{
  "model": "multi-label audio tagger",
  "n_mels": 64,
  "spec_augment": false,
  "win_length": 512,
  "activation": "geglu",
  "mlp_ratio": 2,
  "num_experts": 8,
  "slots_per_expert": 2,
  "layers": 8,
  "steps": 8600
}
Rows from block 2 of a small multi-label audio tagger, named by matrix and row number. Rows with one number within an expert belong to one neuron, the router's apart. Each number is 128 + 24 x the weight over its row's rms, rounded and kept within 0 to 255. All counts start at 0. After the name is the row's rms in percent of the matrix's.
After each expert's rows are labels from the 100 clips, of 14848, where the router gives the expert most weight on average: "strongest on" is what is common among them. Only what is clearly more common there than usual is listed. The data: synthesized solo parts of chorales (CocoChorales). In brackets: how many of the 100.
# router: slot weights (model.blocks.2.mlp.router.weight, 16x192, trained with AdamW), inputs 0-95
# gate: expert gate (model.blocks.2.mlp.gate, 8x192x192), inputs 0-95
# up: expert up (model.blocks.2.mlp.up, 8x192x192), inputs 0-95
# down: expert down (model.blocks.2.mlp.down, 8x192x192, transposed), outputs 0-95

# expert 6
router.12 106 [102 174 127 149 137 155 164 115  95  58 116 108 148 142 132 132 141  96  82 118  69 114 134 158 124 125 144 140 153 103 122 139 115 129 129 102  82 107 169 157 150 104 153 118 145 136 130 131  89 145 139 148 127 124 118 121 109 142 105 142 135 123 137 113 156 134 159  71 170 135 111 134 137 166 165 133 180 130 141 100 112  77 163  91 149  76 116 105 165 112  62 132 184 111 108 115]
router.13 102 [138 157 177 105 120 154 145 147 158 125 138 133 140  71 115 126 105 127 108 172 124 143 156 113 129 134 131 103 123 111 125 159  86 145 124 144 134 170 126 113 150 131 134 109 118 111 106 148 127 153  92  88 133 155 130 161 140 123 114 126 124 123 171 127 158 121 136 154  70 144 129 134 134 116 140  83 166 121 127 140 140  89  89 121 100  98 136  89 140 112 129 111 111 145 109 166]
gate.0 053 [126 133 130 128 127 152 117 126 166 147 172 154  68 124 119 124 154 112 165 185  90 133 154 165 128 114 141 127 118 123  91 139 138 135 139 147 139 170 119 157 126 162 127 114 168 128 122 151 123 131  69 150 115 150 128 139 147 104 149 118 111 167 162 131 115 116 115 118  97 130 143 110 138 115 101 110 164 111  71 115 151  98 126  96 120 125  91 122 110 132  97 136 139 120 124 166]
up.0 054 [129 140 132 167 153 153 148 115 151 106 115 134 173 120  83 161  88 163 130 138 169 150  97 111 148 137  94 156 132 121 166  95 121 119 107 138 146  88 116 140 156 125 180 105 151 132 159  79 143 142 124 118 130 103 142 174 148  95 115  90 171 126 142 138 193 143 165 124 129 138  85 159 122 133 131 137 124 125 117 142 177 120  96 104  82 140 137 153 127 160  72 120 121 124  75 121]
down.0 058 [ 99 162 105 150 129 129 149 124 115 156 166 118 130 107 116 160 148 140 166  79 107 130  99 114 152 152 109 117 179 132 133 115 120 184 103 133 189 139 115  85 162 101  91 144 150 137 137 103 137 108 104 108 107 112 124 113 102 143 146  94 114 147 115 156 109 135 132 153  95 129 133 150 137 111 118 133  75 107 145 107 115  93 127 158 135 147 143 174 181 122 141 165 145 120 163 143]
gate.1 102 [116  95 126 154 130  94 134 118 112 112 114 134 124 165 105 121 109  95 123  93 135 147  92 160 122 134 120 133  74 141 139 133 102 122 111 131 133  63 104 141 122 125 118 140 110 105 122 151 145 119 118 156 157 178 105 140 148 152  99 108 158 115 100  90  97 108 148 146 128 111 165 140 170 139 119 143  98 123 124 105 112 198 148 156 114 121 127 139 183 111 123 118 105 120 131 157]
up.1 103 [112 144 150 121 139 136 131 127 112 126 120 103 149 107 136 118 129 168 121 139 119  94 164 157 129  93 149 115 178 127 131 125 148 148 147 121 129 161 146 133 103 136 125  79 154 156 158  93 103 146 120 109  77 118 135 127 129 113 174 130  82 124 123 173 150 137 123 140 133 142  88 103 113 129 151  96 158 149 114 149 145  56  99 101 128 142 125 110 100 149 145 130 103 115 132  97]
down.1 103 [ 99 125 112 141 115 132 121 138 160 112 115  98 141 141 142 107 177 106 171 145 125 115 107 140 126 125 147 115 128 153 158 102 130 144  99 131 134 117 112 153 119 148 104 148 126 151 140  81 149 112 111 143 145 148 110 152 173 131 108 135 138 180 128 137 112 132 125 128 109 144 128 143 179 157 141 141 117 114 161 151  66 113 112 126 134 107 105 102 157 159 161 122 108 130 144  65]
strongest on: trombone (72); note D#4 (44); horn (28)

# expert 1
router.2 098 [103 121 153 172 133 107 148 129 151 121 155 135 135  75 123 139 109 131 102 152  62 152 149  99 118 118 138 170 110 101 145 178  82 146 160 147 167 162  71  96 125 123 107 137 139 115 149 136 114 144 107 134 118 132 100 163 108  97 117  88 132 103 177 114 161 101 158 162  78 168 118  86 151 120 135 129 141  90 135 141 121 128 122 157 113 120 135 153 159 145 109 152 147 132 133 165]
router.3 095 [133 118 161 139 115 126 131 160 169 150 145 132 104  99 110 143  97 135  86 181  65 167 151  99 115 127 104 142 110 127 137 178  88 134 117 141 145 141  90 121 108 149 140 137 143 111 110 135 121 127 113 133 157 153 111 141 111 128 134 148 141  98 187 138 150 118 156 140  82 125 130 136 145  99 126 101 176 117 141 116 120  95 119 148 122 125 125 135 148 129 102 140 120 149 127 207]
gate.0 068 [123 193 134 146 134 171 159 155 130 129 146 129 164 139 148 149 123 143 136 146 142 141 169  92 131 112 136 117 136 126 158 106 112 148 115 125  52 130 146 208 152 148  91 130  80 107 108 122 109 139 126  98  99 132 151 150 137 127 137 158 154 141 108  96 114 140 131 100 123 119 117 129 104 153 153  98 121 116 109 128 127  94 106 130 105 142 102  90 133 117 172 116 118 109 156 150]
up.0 074 [155 133 116 107  62 123  95 149 144 114 125 176  98 100 129 153 136 159 137 158  97 129 146 147 144 131 176 143 130 167 115 128  78 148 139 126 154 168 138  82 147 148 121 117 125 140 122 104 101 120 107 107 165 177 126 158 131 118 133  66  97 140 137 116 126 153 126 125 165 176 144  90 157  94  96  69 141 101 142 126 161 134 123 100 130 147 142 139 100 127 106 117 154 125 106 160]
down.0 074 [172 165 136 131 125 103 135 118 157 155  95 175 163 145 114  88 147 153 136 165  94 121 103 153 126  99 140 109 153 114 157 144 115 191 121 149 118 121 112 156 114 108 129 123 129 128 104 132 126 141 103 151 180 166 138 115 107 159 108 114 125 109 143 134 151 170 152 141 116 141 115 125 139 108 188  91 106 115 118  98 108 131 122 102 131  98 154 122 134 131  97 157 140 122  87 175]
gate.1 075 [ 50 143 102 152 142 168 122 126 157  98 112  98 167 135 137 103 171 133 130  81 168 129 140 155 127 130 141  79  81 144 102 108 173 149 135  77 129 122 126 135 109  94 130 156 134 124 114 167 133 130 164 113 144  90 108  80 117 127 150  94 136 107  88 169 177 112 106 151 155 158 100 140 166  98 117 150 106 144 140 133 114 146 136 133 104 146  96 137 129 139 151 134 142 118 147 142]
up.1 072 [105 130 133 109 139 147 114  93 129 149 138 123 102 184 124  93 171 147 108 113 116 120 123 145 160 136 121 108 124 139 107 121 166 140 148 128  98 119 109 118  94  96 136 151  82 140 121 132 154 114 148 146 129 105 133  89 107 110 167  80 138 113 146 158 149 101  95 127  82 141 120 108 145 127 155 165 116 115 115 140 112 136 173 126 105 127 131 143 134 116  77 158 104 115 141 137]
down.1 072 [ 89 135 138 136  99 134 134 110 126 119 120 126 106 147  84 173 104 144 132 153 163 131 154 113 133 132 106  99 123 163  84  87 143  88 150 108 172 126 169  91 117 121 141 117 115  97  82 113 127 144 149 111 131 119 111 124 148 149 134 151 155 122 115 120 165 123 114 114 135 136 118  94 131 164 136 156 102 142 176 166 155 163 142 165 150 144  88 109  69 134 129 116 119 117 102 102]
strongest on: note E4 (100); note D4 (48); clarinet (43); trombone (34)

# expert 4
router.8 100 [100 118 159 150 127 123 152 157 152 151 178 152 149  74 120 131  89 121 114 154  89 134 148 116 139 154 145 138 111 157 111 190  76 143 108 142 146 159  83 144 114 161 100 129 174 112  80 112 155 145  62 149 131 138 131 157 149  99 130  92 119 114 174 106 157 111 141 159  79 154 162 104 155 117 154  96 164 135 119 118 136 101 123 115 124 138 112 151 123 138 110 118 110 140 109 140]
router.9 102 [110 136 172 118 135  95 129 164 188 156 175 111 113  78 104 145 121 144 119 147  86 150 149  82 137 147 104 128 101 128 130 150  98 179  92 169 162 125  79 128  84 106 113 123 138  90 126 131 154 104  67 128 125 157 148 145 128  64 122 108 129 138 187 121 150 140 117 157  63 147 140 151 156 142 117  77 166 119 144 128 122 114 112 154 126  98 144 159 143 137  96 126 115 143 107 154]
gate.0 076 [136 141 124 106 165 122 138 114 110 122 141 151 135 133 110 145 138 164 113 116 115 144 132 117 109 127 149 134 123 143 118 149  89 166 105 125 124 133 159 138 156 136 131 102 179 149 118 174 102  99 177  88 134 152 127 115 103 153 102 137 136 108  97 179 145 143 124 142 113 124 130  89  92 163 127 108 118 107 120  97 143 115 124  71 122 158 101 103 133 104 113  91  92 119 149 123]
up.0 070 [126 117 108 136 194 135 116  98  96 161 122 155 145 124 126 117 126 146 105 122 130 155 128  98 120 125 152 154  96 115 121 162 114 148 107 148  96 122 121 151 136 158 119  74 174 198 126 186 151 132 155  99 134 158 165  92 132 109  96 145  83 115 118 144 139 142 151 131 104 127 132 108  92 128 128 119 163 110  91 120 118 139 139 153 150 117 128 113 144 128  77 100 113 142 111 112]
down.0 076 [105 132 123 104 124 117 150 162  92 110 155 131 144  98 107 124 150 112 120 137 145 125 159 122 110 123 149  94 118 135 117 107 129 133 120 136 114 111 130  78 112 107 123 173 141 125 124  95  99 127 115 110 133 132 127 157  89 108 148 143 168 144 120 101 205 125  94  95 111 169 178 172 110 125 102 125 108 171  99  88 101 166 129 167 135 120 143 129 147  92 149 157 127 137 141 118]
gate.1 099 [142 135 106 120 106 142 142 114 116 144 128 113 104 141 133 140 117 141 153 107 117 139 162 107 122 140 128 165 137 120 101 170 159 128 112 119 124 119 139 120 136 141  84 168 116 139 127 125  89 148 147 105 137 165 139 117 167 142 129 127 118 125 127 122 139 128 174 143 158 115 124 108 112 134 104 133 173 131  74 101 102  93 155 106 127 137 164 137 102 106  70 165 103 145 108  92]
up.1 099 [126 122  99 145 144 161 116 124 111 106 152 114 104 147 170  80 157 114 154 140 151 142 139 145 114 127 113 170  92 110 118 113 158 127 137 103 130 134 116 133 113 150 125 146  85 143 104 131 103  96 153 107 114 156 109 102 121 102 141 107 107 125 136 105 114 103  90 123 120 129 142 112 105 141 113 155 115 144  79 119 174 169 151 148 146 140 124  79 137 138 131 106 121 105 118 161]
down.1 095 [136 161 155 113 101 113 149 105  98 122 100 168 108 153 117 150 106 130 102 149 161 147  82 118 116 152 150 111  86 117 130  85 141 138 148 146 162 105 151 152 134 151  78 183 187 167 174  86 119 125 154 144 104 146 146  82 140  97 123 124 164 110 158 112 171 138 115 139 124 137 119 132 115  99 146 136 105 105 151 112 123 114 122 101 117 126  90  85 117 132 160 146 160 149 139 139]
strongest on: note A4 (56); note B4 (42); note A3 (35)

# expert 3
router.6 099 [107 116 154 144 112 103 126 127 169 168 163 113 156  71 152 129  96 137 134 116  90 157 156  85 127 134 136 123 133 166 151 173 122 159 153  98 131 125  94 116 144 123  78 154 147 119 101 111 126 169  87 166 135  98 136 124 128  90 134 116  97 116 148 143 131  97 140 136  61 149 129 158 133 148 120 161 140  78 137  95 135 115 114 129 110 145 105 147 128 167 130 136 101 137 119 132]
router.7 093 [119 130 166 137 131  96 174 121 165 150 161 111 144  86 119 176 105 126 104 123  57 143 137 103 120 130 103 131 147 133 114 201 107 177 117 140 133 129 118 105 113 126  81 111 134  97 122 140 137 127 126 158 113 123 130 155 132 118 144  92 137 119 195 139 165 128 150 154  84 114 100 148 121 108 105 141 157 101 132 147 119 131 109 128  85 109 130 154 149 143 142 136 110 111 140 175]
gate.0 071 [136 134 112 112 106 134 117 169 122 100 115 130  82 136  89 166 157 144 124 134 121 107 146  87  88 130 128 137 123 128 126 154 147 149 151  93  87 122 123 131 179 133 119 135 102 135  85 140 124 129 146  99 134 142 153  97 123  95 127  74 149 135 120 121 103 171 108 111 109 112 130 127 106 108 100 108 170 111  80 128 138  95 141 116 121 121 157 100 135  96 151 154 138 141 147 137]
up.0 074 [114 131 126  76 103 141 124 182 138 104 109 129 126 134  84 161 158 133 108 143 159  88 135 127 112 118 128 124 172 107 140  76 117 102 105 145  90 139 134 138 142 130 105 162 129 123 126  93 115 128 166 132 106 160 170 146 100 129 119  76 169 132 125 133 124 148  96 144  94 135 125 165 148 139 125  82 119 147 131 155 161 119 139 147 124 120 153  97 153 108 162 138 163 131 157 102]
down.0 070 [134 128 128 156 108  99 144 108 113 112 161 150  88 110 104 161 119 163 117 167 142 134 113 119 166 149 157 139 167 108 127 127 120 151 167 120 190 135  90 122 158 156 138 122 140 163 134 127  89 132 157 120  97  83 107  95 137 140 125 136 103 110 113 108 131 131 103 144 124  97 160 109 127 134 102 104 114 113 150 153 149 132 144 124  90 174 126 129 142 110 128 134 125  98 198 122]
gate.1 221 [150 130 123 112 111  64 113 108 160 158 144 121 152 115 138 179  87 126 128 129 104  98 121 148 127 157 104 123 120 164 131 128 156 126 107 163 120 177  96 129 120 120 115 122  96 108 157 129 123 132 124 146  95 129 111 129 136 122 113  89 120 158 121 118 112 149 146 152 123 107 127 141 169 153 128 134 126 114 127 119 158 206 100 116  72 158 142 131 125 153 127 114  98 115 182 156]
up.1 221 [101 133 143 140 144 192 144 160  98  92 114 127  86 143 111  73 169 128 129 141 157 168 136 106 121 111 148 132 123  89 120 120  85 126 143  80 143  93 159 130 138 131 150 131 162 143 100 129 137 124 132 121 170 129 147 126 119 134 140 151 136 109 127 143 158 109 116  98 132 148 118 120 103 120 135 116 139 148 121 135  98  35 137 135 181  96 125 128 121  99 129 138 163 148  73 103]
down.1 226 [103 113 172 147 141 146  90 120 137 142 168 166 120 108 121 131 132 101 139 144 122 163 146 147 147 129 115  94 115 134 146 162 186 115 136 107 122 148 115 141 105  91 124 129 130 102 102 167 152 107 106 138 142 132 143 129 117 141 128 122 136 165 147 121 107 105  69 102  92 142 144 148 154 101 129 137 102 124 154 148 150  74 160 150 141 139 135 136 137 154 107 185 122 136  65 115]
strongest on: note A#2 (44); tuba (31); instrument: bassoon (29); note F3 (27)

# expert 5
router.10 109 [120 160 125 127 141 155 153 113 106  85  98 113 123 135  86 106 147 118 106 112  98 153 123 132 146 125 118 149 136  79  82 137 125 120 129 160 109  85 152 143 168 121 163 121 120 137 139 187 102 131 144 100 135 132 167  76  91 140 109 148 122 125 118 130 156 129 142 113 178 111 129 108 128 143 129 134 174 125 135 137 153  76 178 132 157  73 141  83 164  77 113 136 136 144 143 106]
router.11 100 [ 98 149 167 127 114 159 162 123 101 103 106 118 162 121  93 100 135 128  87 117 112 132 128 139 165 137 111  98 147  85 126 113 144 145 128 133 106 111 162 136 163 115 141 150 109 115 109 160 119 158 132 110 141 136 135 129 146 122 107 142 123 119 132 124 145 128 106 111 159 132  88 101 116 157 164  93 141 115 121 127 154  61 146  86 120  53 105  98 170  73 104 119 129 150 139  84]
gate.0 151 [117 113  64 132 145 138 132 114 117 110 101 106 126 114 145 148 113 110 133 142 123 132 154 113 125 154 134 141 149 186 126 207 142 110 130 107  82  96 143 140 160 132 128 137 186 116 122 144  61 112 124 144 107 129 169  87 121 119 147 166  97 151  83 137 164 132 144 102 104 147 136 125 101 115 117 123 127 123 106 107 164  64  94 103 177 145 110 126 152 128 108 121 102 121 110 122]
up.0 152 [108 111  92 136 146 155 130 131 122 106 122  99 134 104 144 160 118 106 142 143 120 131 152 131 108 171 136 142 149 171 136 203 132 103 132  94  80 104 127 145 158 158 142 148 180 116 122 157  70 115 115 139 110 121 170  82 122 125 141 172  78 160  93 134 151 122 136 105 115 142 169 129 126 104 121 127 111 137  89  96 165  86 107 108 177 157 113 134 146 140 108 116  84 120  94 125]
down.0 147 [154  91  75 150 122 145 143 129 105 147 102 121 137 117 150 122  66 143 134 115 113 140 146 106  91 125 148 152 107 155 139 180 133 110 153 102  79 110 116 147 139 169 110 144 170  94  87 140  95 143 162 129 106  98 151  82  67 133 123 115 130 128  91 130 141 136 136 128 125 122 138 126 139 154 142 174  92 156  83 103 123  85 140  97 157 145  99 145 133 120 130 149 104 106 159 119]
gate.1 090 [160 181 119 153 145 160 107  96 121 102 100 127 135 143  81 140 117 108 127 158 111 138 117 137 146 114 124 115 144  92 162 128 132 108 121 140 128 163 115 131 120 140 144 115 112 115 156  60 136 113 117 117 152 126 114 151 160 165 109 105 119  98 152 146 147  97 141  56 131 128 142 129 105 116 127  84 108 151 133  81 155 121 101 104 144  65  95 115  94 134 130 112 144 125 132 126]
up.1 089 [160 177 112 165 125 165 111 112 141 117 115 125 148 133  93 141 143 132 140 151 116 141 126 133 145 124 139 129 128 128 135  91 137 110 111 133 135 153 106 147 114 148 157 122 118 108 163  65 142 111 134 109 148 145 130 162 147 147  99 148 100  99 152 130 165 112 138  67 112 118 146 156 116 102 129  92 123 165 139 106 161 108  86 130 162  84  89  71  93 125 159 108 143 119 137 123]
down.1 093 [128 104 116 146  95  93  83 124 112 133  92 110 168 114 145 130 112 112 112 125 142  91 168 115 140 117 114  95 172 118 182 174 119 135 129 111 144 119  98  87 135 157 137 135 107 132  94 104 127 148 154 103 117 185 111 115 157 144 144 115 144 100 179 118 149 107 138 103 160 169 137 138 107 129 111 120 101 116  86 129 154 166 121 148 117 102 125 149 118 134  93 118 147 148 101 147]
strongest on: violin (61); flute (28)

# expert 0
router.0 106 [118 124 140 135 136 122 141 179 164 155 165 119 134  74 103 142 105 135 101 155  90 140 136 103 137 136 108 148 123 141 145 192  93 152 130 157 146 150  86 117 144 163 113 118 146 135 108 137 118 111 116 109 127 112 124 165 134 106 106 132 130 100 171 134 142 116 145 173  81 121 137 119 143 107 135 115 163 103 140 140 118  98 119 169  86 133 122 164 153 138 142 147 147 143 156 201]
router.1 101 [130 134 167 116 121 135 110 166 157 150 167 141 137  52 115 143  70 131 120 188  60 167 148  69 120 149 124 122 165 151 143 140  66 176 104 126 156 163 100 107 111 124  96 105 121 127 121 103 141 114  96 147 148 133 138 141 125 156 113 126 115 119 180 132 145  89 132 169  72  97 132 124 151 126  97  92 147  90 144 141 134 159 117 138 115 138 160 129 126 127 104 118 102 134 121 141]
gate.0 111 [124 129 114 103 126 143 116 136  99 136  89 130 109 186 148 104 135 142 181 134 118 103 124  97 102 122 145 174 129 144 139 140 112  91 143 112 129 139 137 107 114 138 106 152 139 136 112 102 118 138 128 113  95 149 108 139 138 169 128 174 121 104 162 135 149 103 105 110 163 140 116 147 106 117 189 110 155 152 117 106 138 154 168 121 131 147 137  99 156  99 138 162  84 113 124 150]
up.0 097 [ 82 147 146  98 136 133 144 128 157 118 126 116 113 125 149 114 146 155 142 173 101 114 119 133 112 134 175 117 101 147 134 144  77 144 121 148  87 120 133 158 129 127 108 136 137 111 128 145 146 157 134 126  83 116 147 161 131 177 167 195 128 144 148 124 140 129 128 115 102 154 135 143 100 115 140 104 149 180  79 163 154  87 112 141 147 117 113 108 110  95 121 131 148 144 125 157]
down.0 115 [132 157 107 152 125  95 143  75 105 152 119 143 135 154 145 132 141 165 138  71 115 134 133  83 123 146 134 144 122 131 193 106 149  89 116 184 153 118 141 171 131 153 134 107 158 117 130 121 112 165 167  96 138 122 112 105 131  94 147 165 153 152 103  97 177 156 145 125 141 189 113  90 111 112 116 145 128  98  96 147 118 110 157 122 141 150 132 123 135 118 133 121 102 119 149 133]
gate.1 067 [109 198 108 116 109 110 151 133 132  98 149 112 120 150 130 114 155 169 136 125  83 106 107  90 130 112 100 115 126 143 116  89 138 111 126 139 103 120 142 135 106 106 195 148 145 130 142 107 106 132 140 147 130 162 129 113 106  98 114  82 157 106  99  89 109 129 146  95 127  96 103 115 107 124 126 154 129 139 127 107 181 176 132 135 138 143 113 101 103 107 161 122 139 140 175 142]
up.1 067 [ 73 145 150 123 109  93 165 139 116 139 130 108 154 131 152 109 115 150 137 113 108 120 113 139 126 139 115  92  95 128 129 189  73 135  96 143 150 130 126 178 141 111  77  85 139  89 139 120 130 165 161 143 125 142 133 144 129 134 168 161 140 147 173 115 160 129 108 163 148 128 176  99 144 111 158 112 112 100 141 128 109 130 147 148  91 130 124 133 135 128 135 103 133 111 120 168]
down.1 067 [ 91 164 101 119 161 144 106  99 142 139 128 151  88 154 150 113 136 140 145 122 126 121 118 117  97 121 137 152 110 173 141 173 120  79 141 109 158 111 144 122 118 139 111  96 100 146  96 133 104 140 168  98 146 121 147 102 122 133 168 113 150 145 101 129  79 109 184 122 173 116 122 124  99 112 140 159 148 181 137 110 128 122 134 169 133 130 127 149  77 154 166  75 118 113 100 144]
strongest on: note F#4 (58); viola (57)

# expert 2
router.4 096 [115 127 160 132 129 144 115 174 149 148 182 138 108  53 118 159 102 115 103 166  55 129 157 114 123 114 115 129 130  99 149 169 119 171 143 106 152 165  97 104  98 112 120 140 138  94 121 113 140 134 110 144 129 142 117 135 141 111 139 100 122 136 171 122 170 109 142 136  80 140 129 133 148 102 116  93 146 124 164 110 108 100 132 141 138 118 108 140 133 133  92 132 127 142 107 170]
router.5 094 [139 118 174 143  97 140 132 156 160 163 135 121  97  70 129 155  91 152  88 172  78 144 146 104 134 145  90 129 126 117 129 156 118 131 136 144 157 147  66 125 116 142 135 118 125 110 109 137 153 126  92 119 138 147 134 149 128  82 107 122 127 112 153 135 169 104 140 143  70 119 108 139 135 126 117  85 165 121 159 107 121 109 108 141 127 126 117 112 153 130  88 137 119 129 118 176]
gate.0 083 [140 117 112 166 131 107 151 128 108  59 129 102 147 132 146 135 113 125 161  92 113 122 120 147 116 117 133 115 120 136  94 122 121 114 127  93  98 129 150 188 155 133  72 142 126  77 157  96 128 156 106 141 168 134 103 117 116 142 116 125  88 134 140 115  85 128  71 126 100 136 138 144 130 155 136 108 132 148  92 131 153 111 133 134  85 135 123 161 139 161 102 124 140 135 136 129]
up.0 070 [143 121 172 141 155 104 110 110  89 131 130 159 127 108 151 161 153 131 165 162  85 124 133  90 139 150 122 140 134 157  91 163  89 114 118 144 112 143 159 105 123 152 110 108 112 123 142 117 118 158 108 160 186 144 146 107 128 155 167 130 117 123  88  99 130 128 137 119 134 136 139 141 122 136 135 129 127  89 117 116 134 133 159 134 102 140 141 166 134 164 149  98 146 122 111 126]
down.0 077 [127  58 164 149 131  97 140 123 150 160 116 151 149 111 156 148 125 160 114 117 140 142 107 122 136 138 137  80  83 121 145  90 149 101 131 145 101 132 119 121 101 121 105 154 116 140 124 123 150 126 117 142 161 107 103 139 119 111 147 146 170 104 122 130 130 157  65 143 124 149 139 178 176  98  85 164  90 110 140  74 106  95 134 123 118 151 119 139  89 109 160 105 121 168 151 145]
gate.1 061 [ 76 120 111 113 143 129 133  98 123 150 118 115 117  95 135 136  91 125 163 142 126 120 143 135 156 129 152  87  85 147 125 123 135 140 140 122 126 159 127 117 129 157 126 124 121 157 123 132 117 137 142 149 140 157 144 107 161 157 160 162 167 132 120 147 110  77 116 121 108 143 140  95 115 155 117 184 127 128  78 134 152 145 110  74 125 102 143  86 184 135 157 113 122  85 115 154]
up.1 065 [125 138  93  98 122 120 180 117 122  94 112 118 147 161 138 124 108 107 168 138 132 138 133 121 123 152 149 170 183 158 166 110 104 122 143 137  97 113 136 108 116 174 158 166 191 108 152 152 148 129 125 106 159 125 105 142 110 105 118 115 133 127 150 104 124 177 155 127 147 114 118  98 127 148 166 114 134 130 114 131 115  98 119 169 118 138 144 128  86 104 126 123  97 109 146 107]
down.1 072 [120 121 122  88 174 136 135 141 139 108 156 126 145 137 124 132 124 122 140 152 126 142 137 111  99 123  79 120 133 137  87 117 110 127  98 126 115 118  93 116 138  98 119  97 125 174 156 162 118  96 140 115 123 156 133 129 129 132 153 130 136 172  91 153  55 113 135 135 139  82 164 115 126 102  67 128 145 168 115 130 115 154 136  98 110 133 126 134 142 144 107 129  84 109 121 177]
strongest on: note G#3 (100); note A#3 (56); tuba (43); note G3 (40)

# expert 7
router.14 101 [131  92 155 153 144  98 137 157 170 170 146 166 136  95 126 120 100 150 147 133  71 146 122 108 148 127 104 138 116 160 127 128 112 163 123 151 164 141  93 103 101 152  96 116 157 128 111 115 135 123  94 131 123 162 140 131 105 115 149 102 126  98 162 115 131 106 152 162  67 137 118 132 134 106 129 127 166  87 155 101 124 119 101 149 116 109 143 161 122 135 139 132 135 153  88 142]
router.15 096 [101 130 163 146 134 113 141 160 180 150 177 130 129  79 142 127 100 134 105 132  86 160 128 123 125 129 113 134 110 138 122 167  99 174 100 151 148 154 103 110 105 152 115 117 132 120 120 150 144 137 103 120 111 135 112 155 113  99 136 105 113 114 177 133 147 143 131 163  59 137 127 117 156 130 132  91 185  96 149 144 112  98  98 162  88  83 125 137 135 162 158 138 160 133 126 182]
gate.0 214 [131 131 166 146 121 132 128 113 113 130 124 125 142 117 161  99 152 121 125 143 119 137  85 133 162 115 121 109 108 153 119  70 154 139 133 142 174 149 158 106 130 110 123 130  79 121 129 107 130 114 160 162 116 205 107  90 141 125 117 138 134 125 117  87 127 118 166 129 110 103 128 149 116  78 135 127 132 126 105 120 154 106 120 151 120 132 108 143 117 108 131 146 106 146 110 121]
up.0 221 [134 125 176 138 123 127 140 117 112 131 122 123 131 110 160 106 153 120 128 136 119 143  89 134 169 127 133 109  80 156 112  75 166 124 133 141 156 144 146 110 125 117 130 125  81 131 126 119 135 105 157 155 124 190 111 103 131 115 126 140 132 118 114  68 116 121 168 141 113  95 121 140 118  80 125 124 131 130 111 117 137 104 124 141 115 144  97 146 116 111 118 149 104 146 119 123]
down.0 202 [137 166 132 114 130 132 163 124 102 138  94 125 110 110 166  85 142 131  87 141 130 105 117 118 116 115 114 110 116 137  81 132 120 139 182 144 161 113 155 176 162 140 117 149 115 104 173 109 116 126 140 141 133 155 109 137 170 113 104 138 116 117 107  54 142 114 132 153 133 161 133 106 139 111 161 125 112 136 112 145 138  66 119 115 137 131 102 154 133 112 105  93 144 125 152 154]
gate.1 079 [125 127 106  76 138 165 143  69 103 116 109 121 122 138 146 128 128 135 113 124 110 133 153  93 126 131 106 136 152  79 127 144 136 106 160 138  93 125 121 115 164  98 101 100 126 108 141 119 119 113 120 163 151 114 134 126 130 125 167 134 126 181  83 137 135 136  86 131 134 116 117 145 142 108 128 175 114 153 116 151 173 147 155  97 116 108 106  98 164  90 143 151 124 116 185 143]
up.1 085 [123  96 173 139 132  97 104 132 168 153 146 140 148  87 159 123 147 122 151 135 109 166 147 129 124  97 122 110  94 162 113 105 117 135 127 131 131 123 138 100  81 159  95 135 105 135 135 148 139 124 140 146 134 133  85  83 130 127  79 119 109 119 150 129 126 109 120 162  79 130 177 156 112 114  70 135 125 122 148 121  96 145 170 164 161 139 161 137 162 175 168 145 130  99  87 162]
down.1 090 [164 145 129  97 105 153 121 126 119 114 144 107 109 132 103 186 102 104 119 128  86 162 166  86 109 168 109 120 158 114 167 150  88 134 125 117 149 200  91 131 108 121 142 133  71 130 113  91 131 123 141 133 121 113 153 157  95 148 137 139 142 108  77  94 120  62 122 135 152 162 122 131 123  96  92 150  89  84 141 130 117 173 141 147 118 142 125 158 120 122 125 149 149 131 106 117]
strongest on: tuba (63); note A#3 (35); note D3 (30); note A3 (26)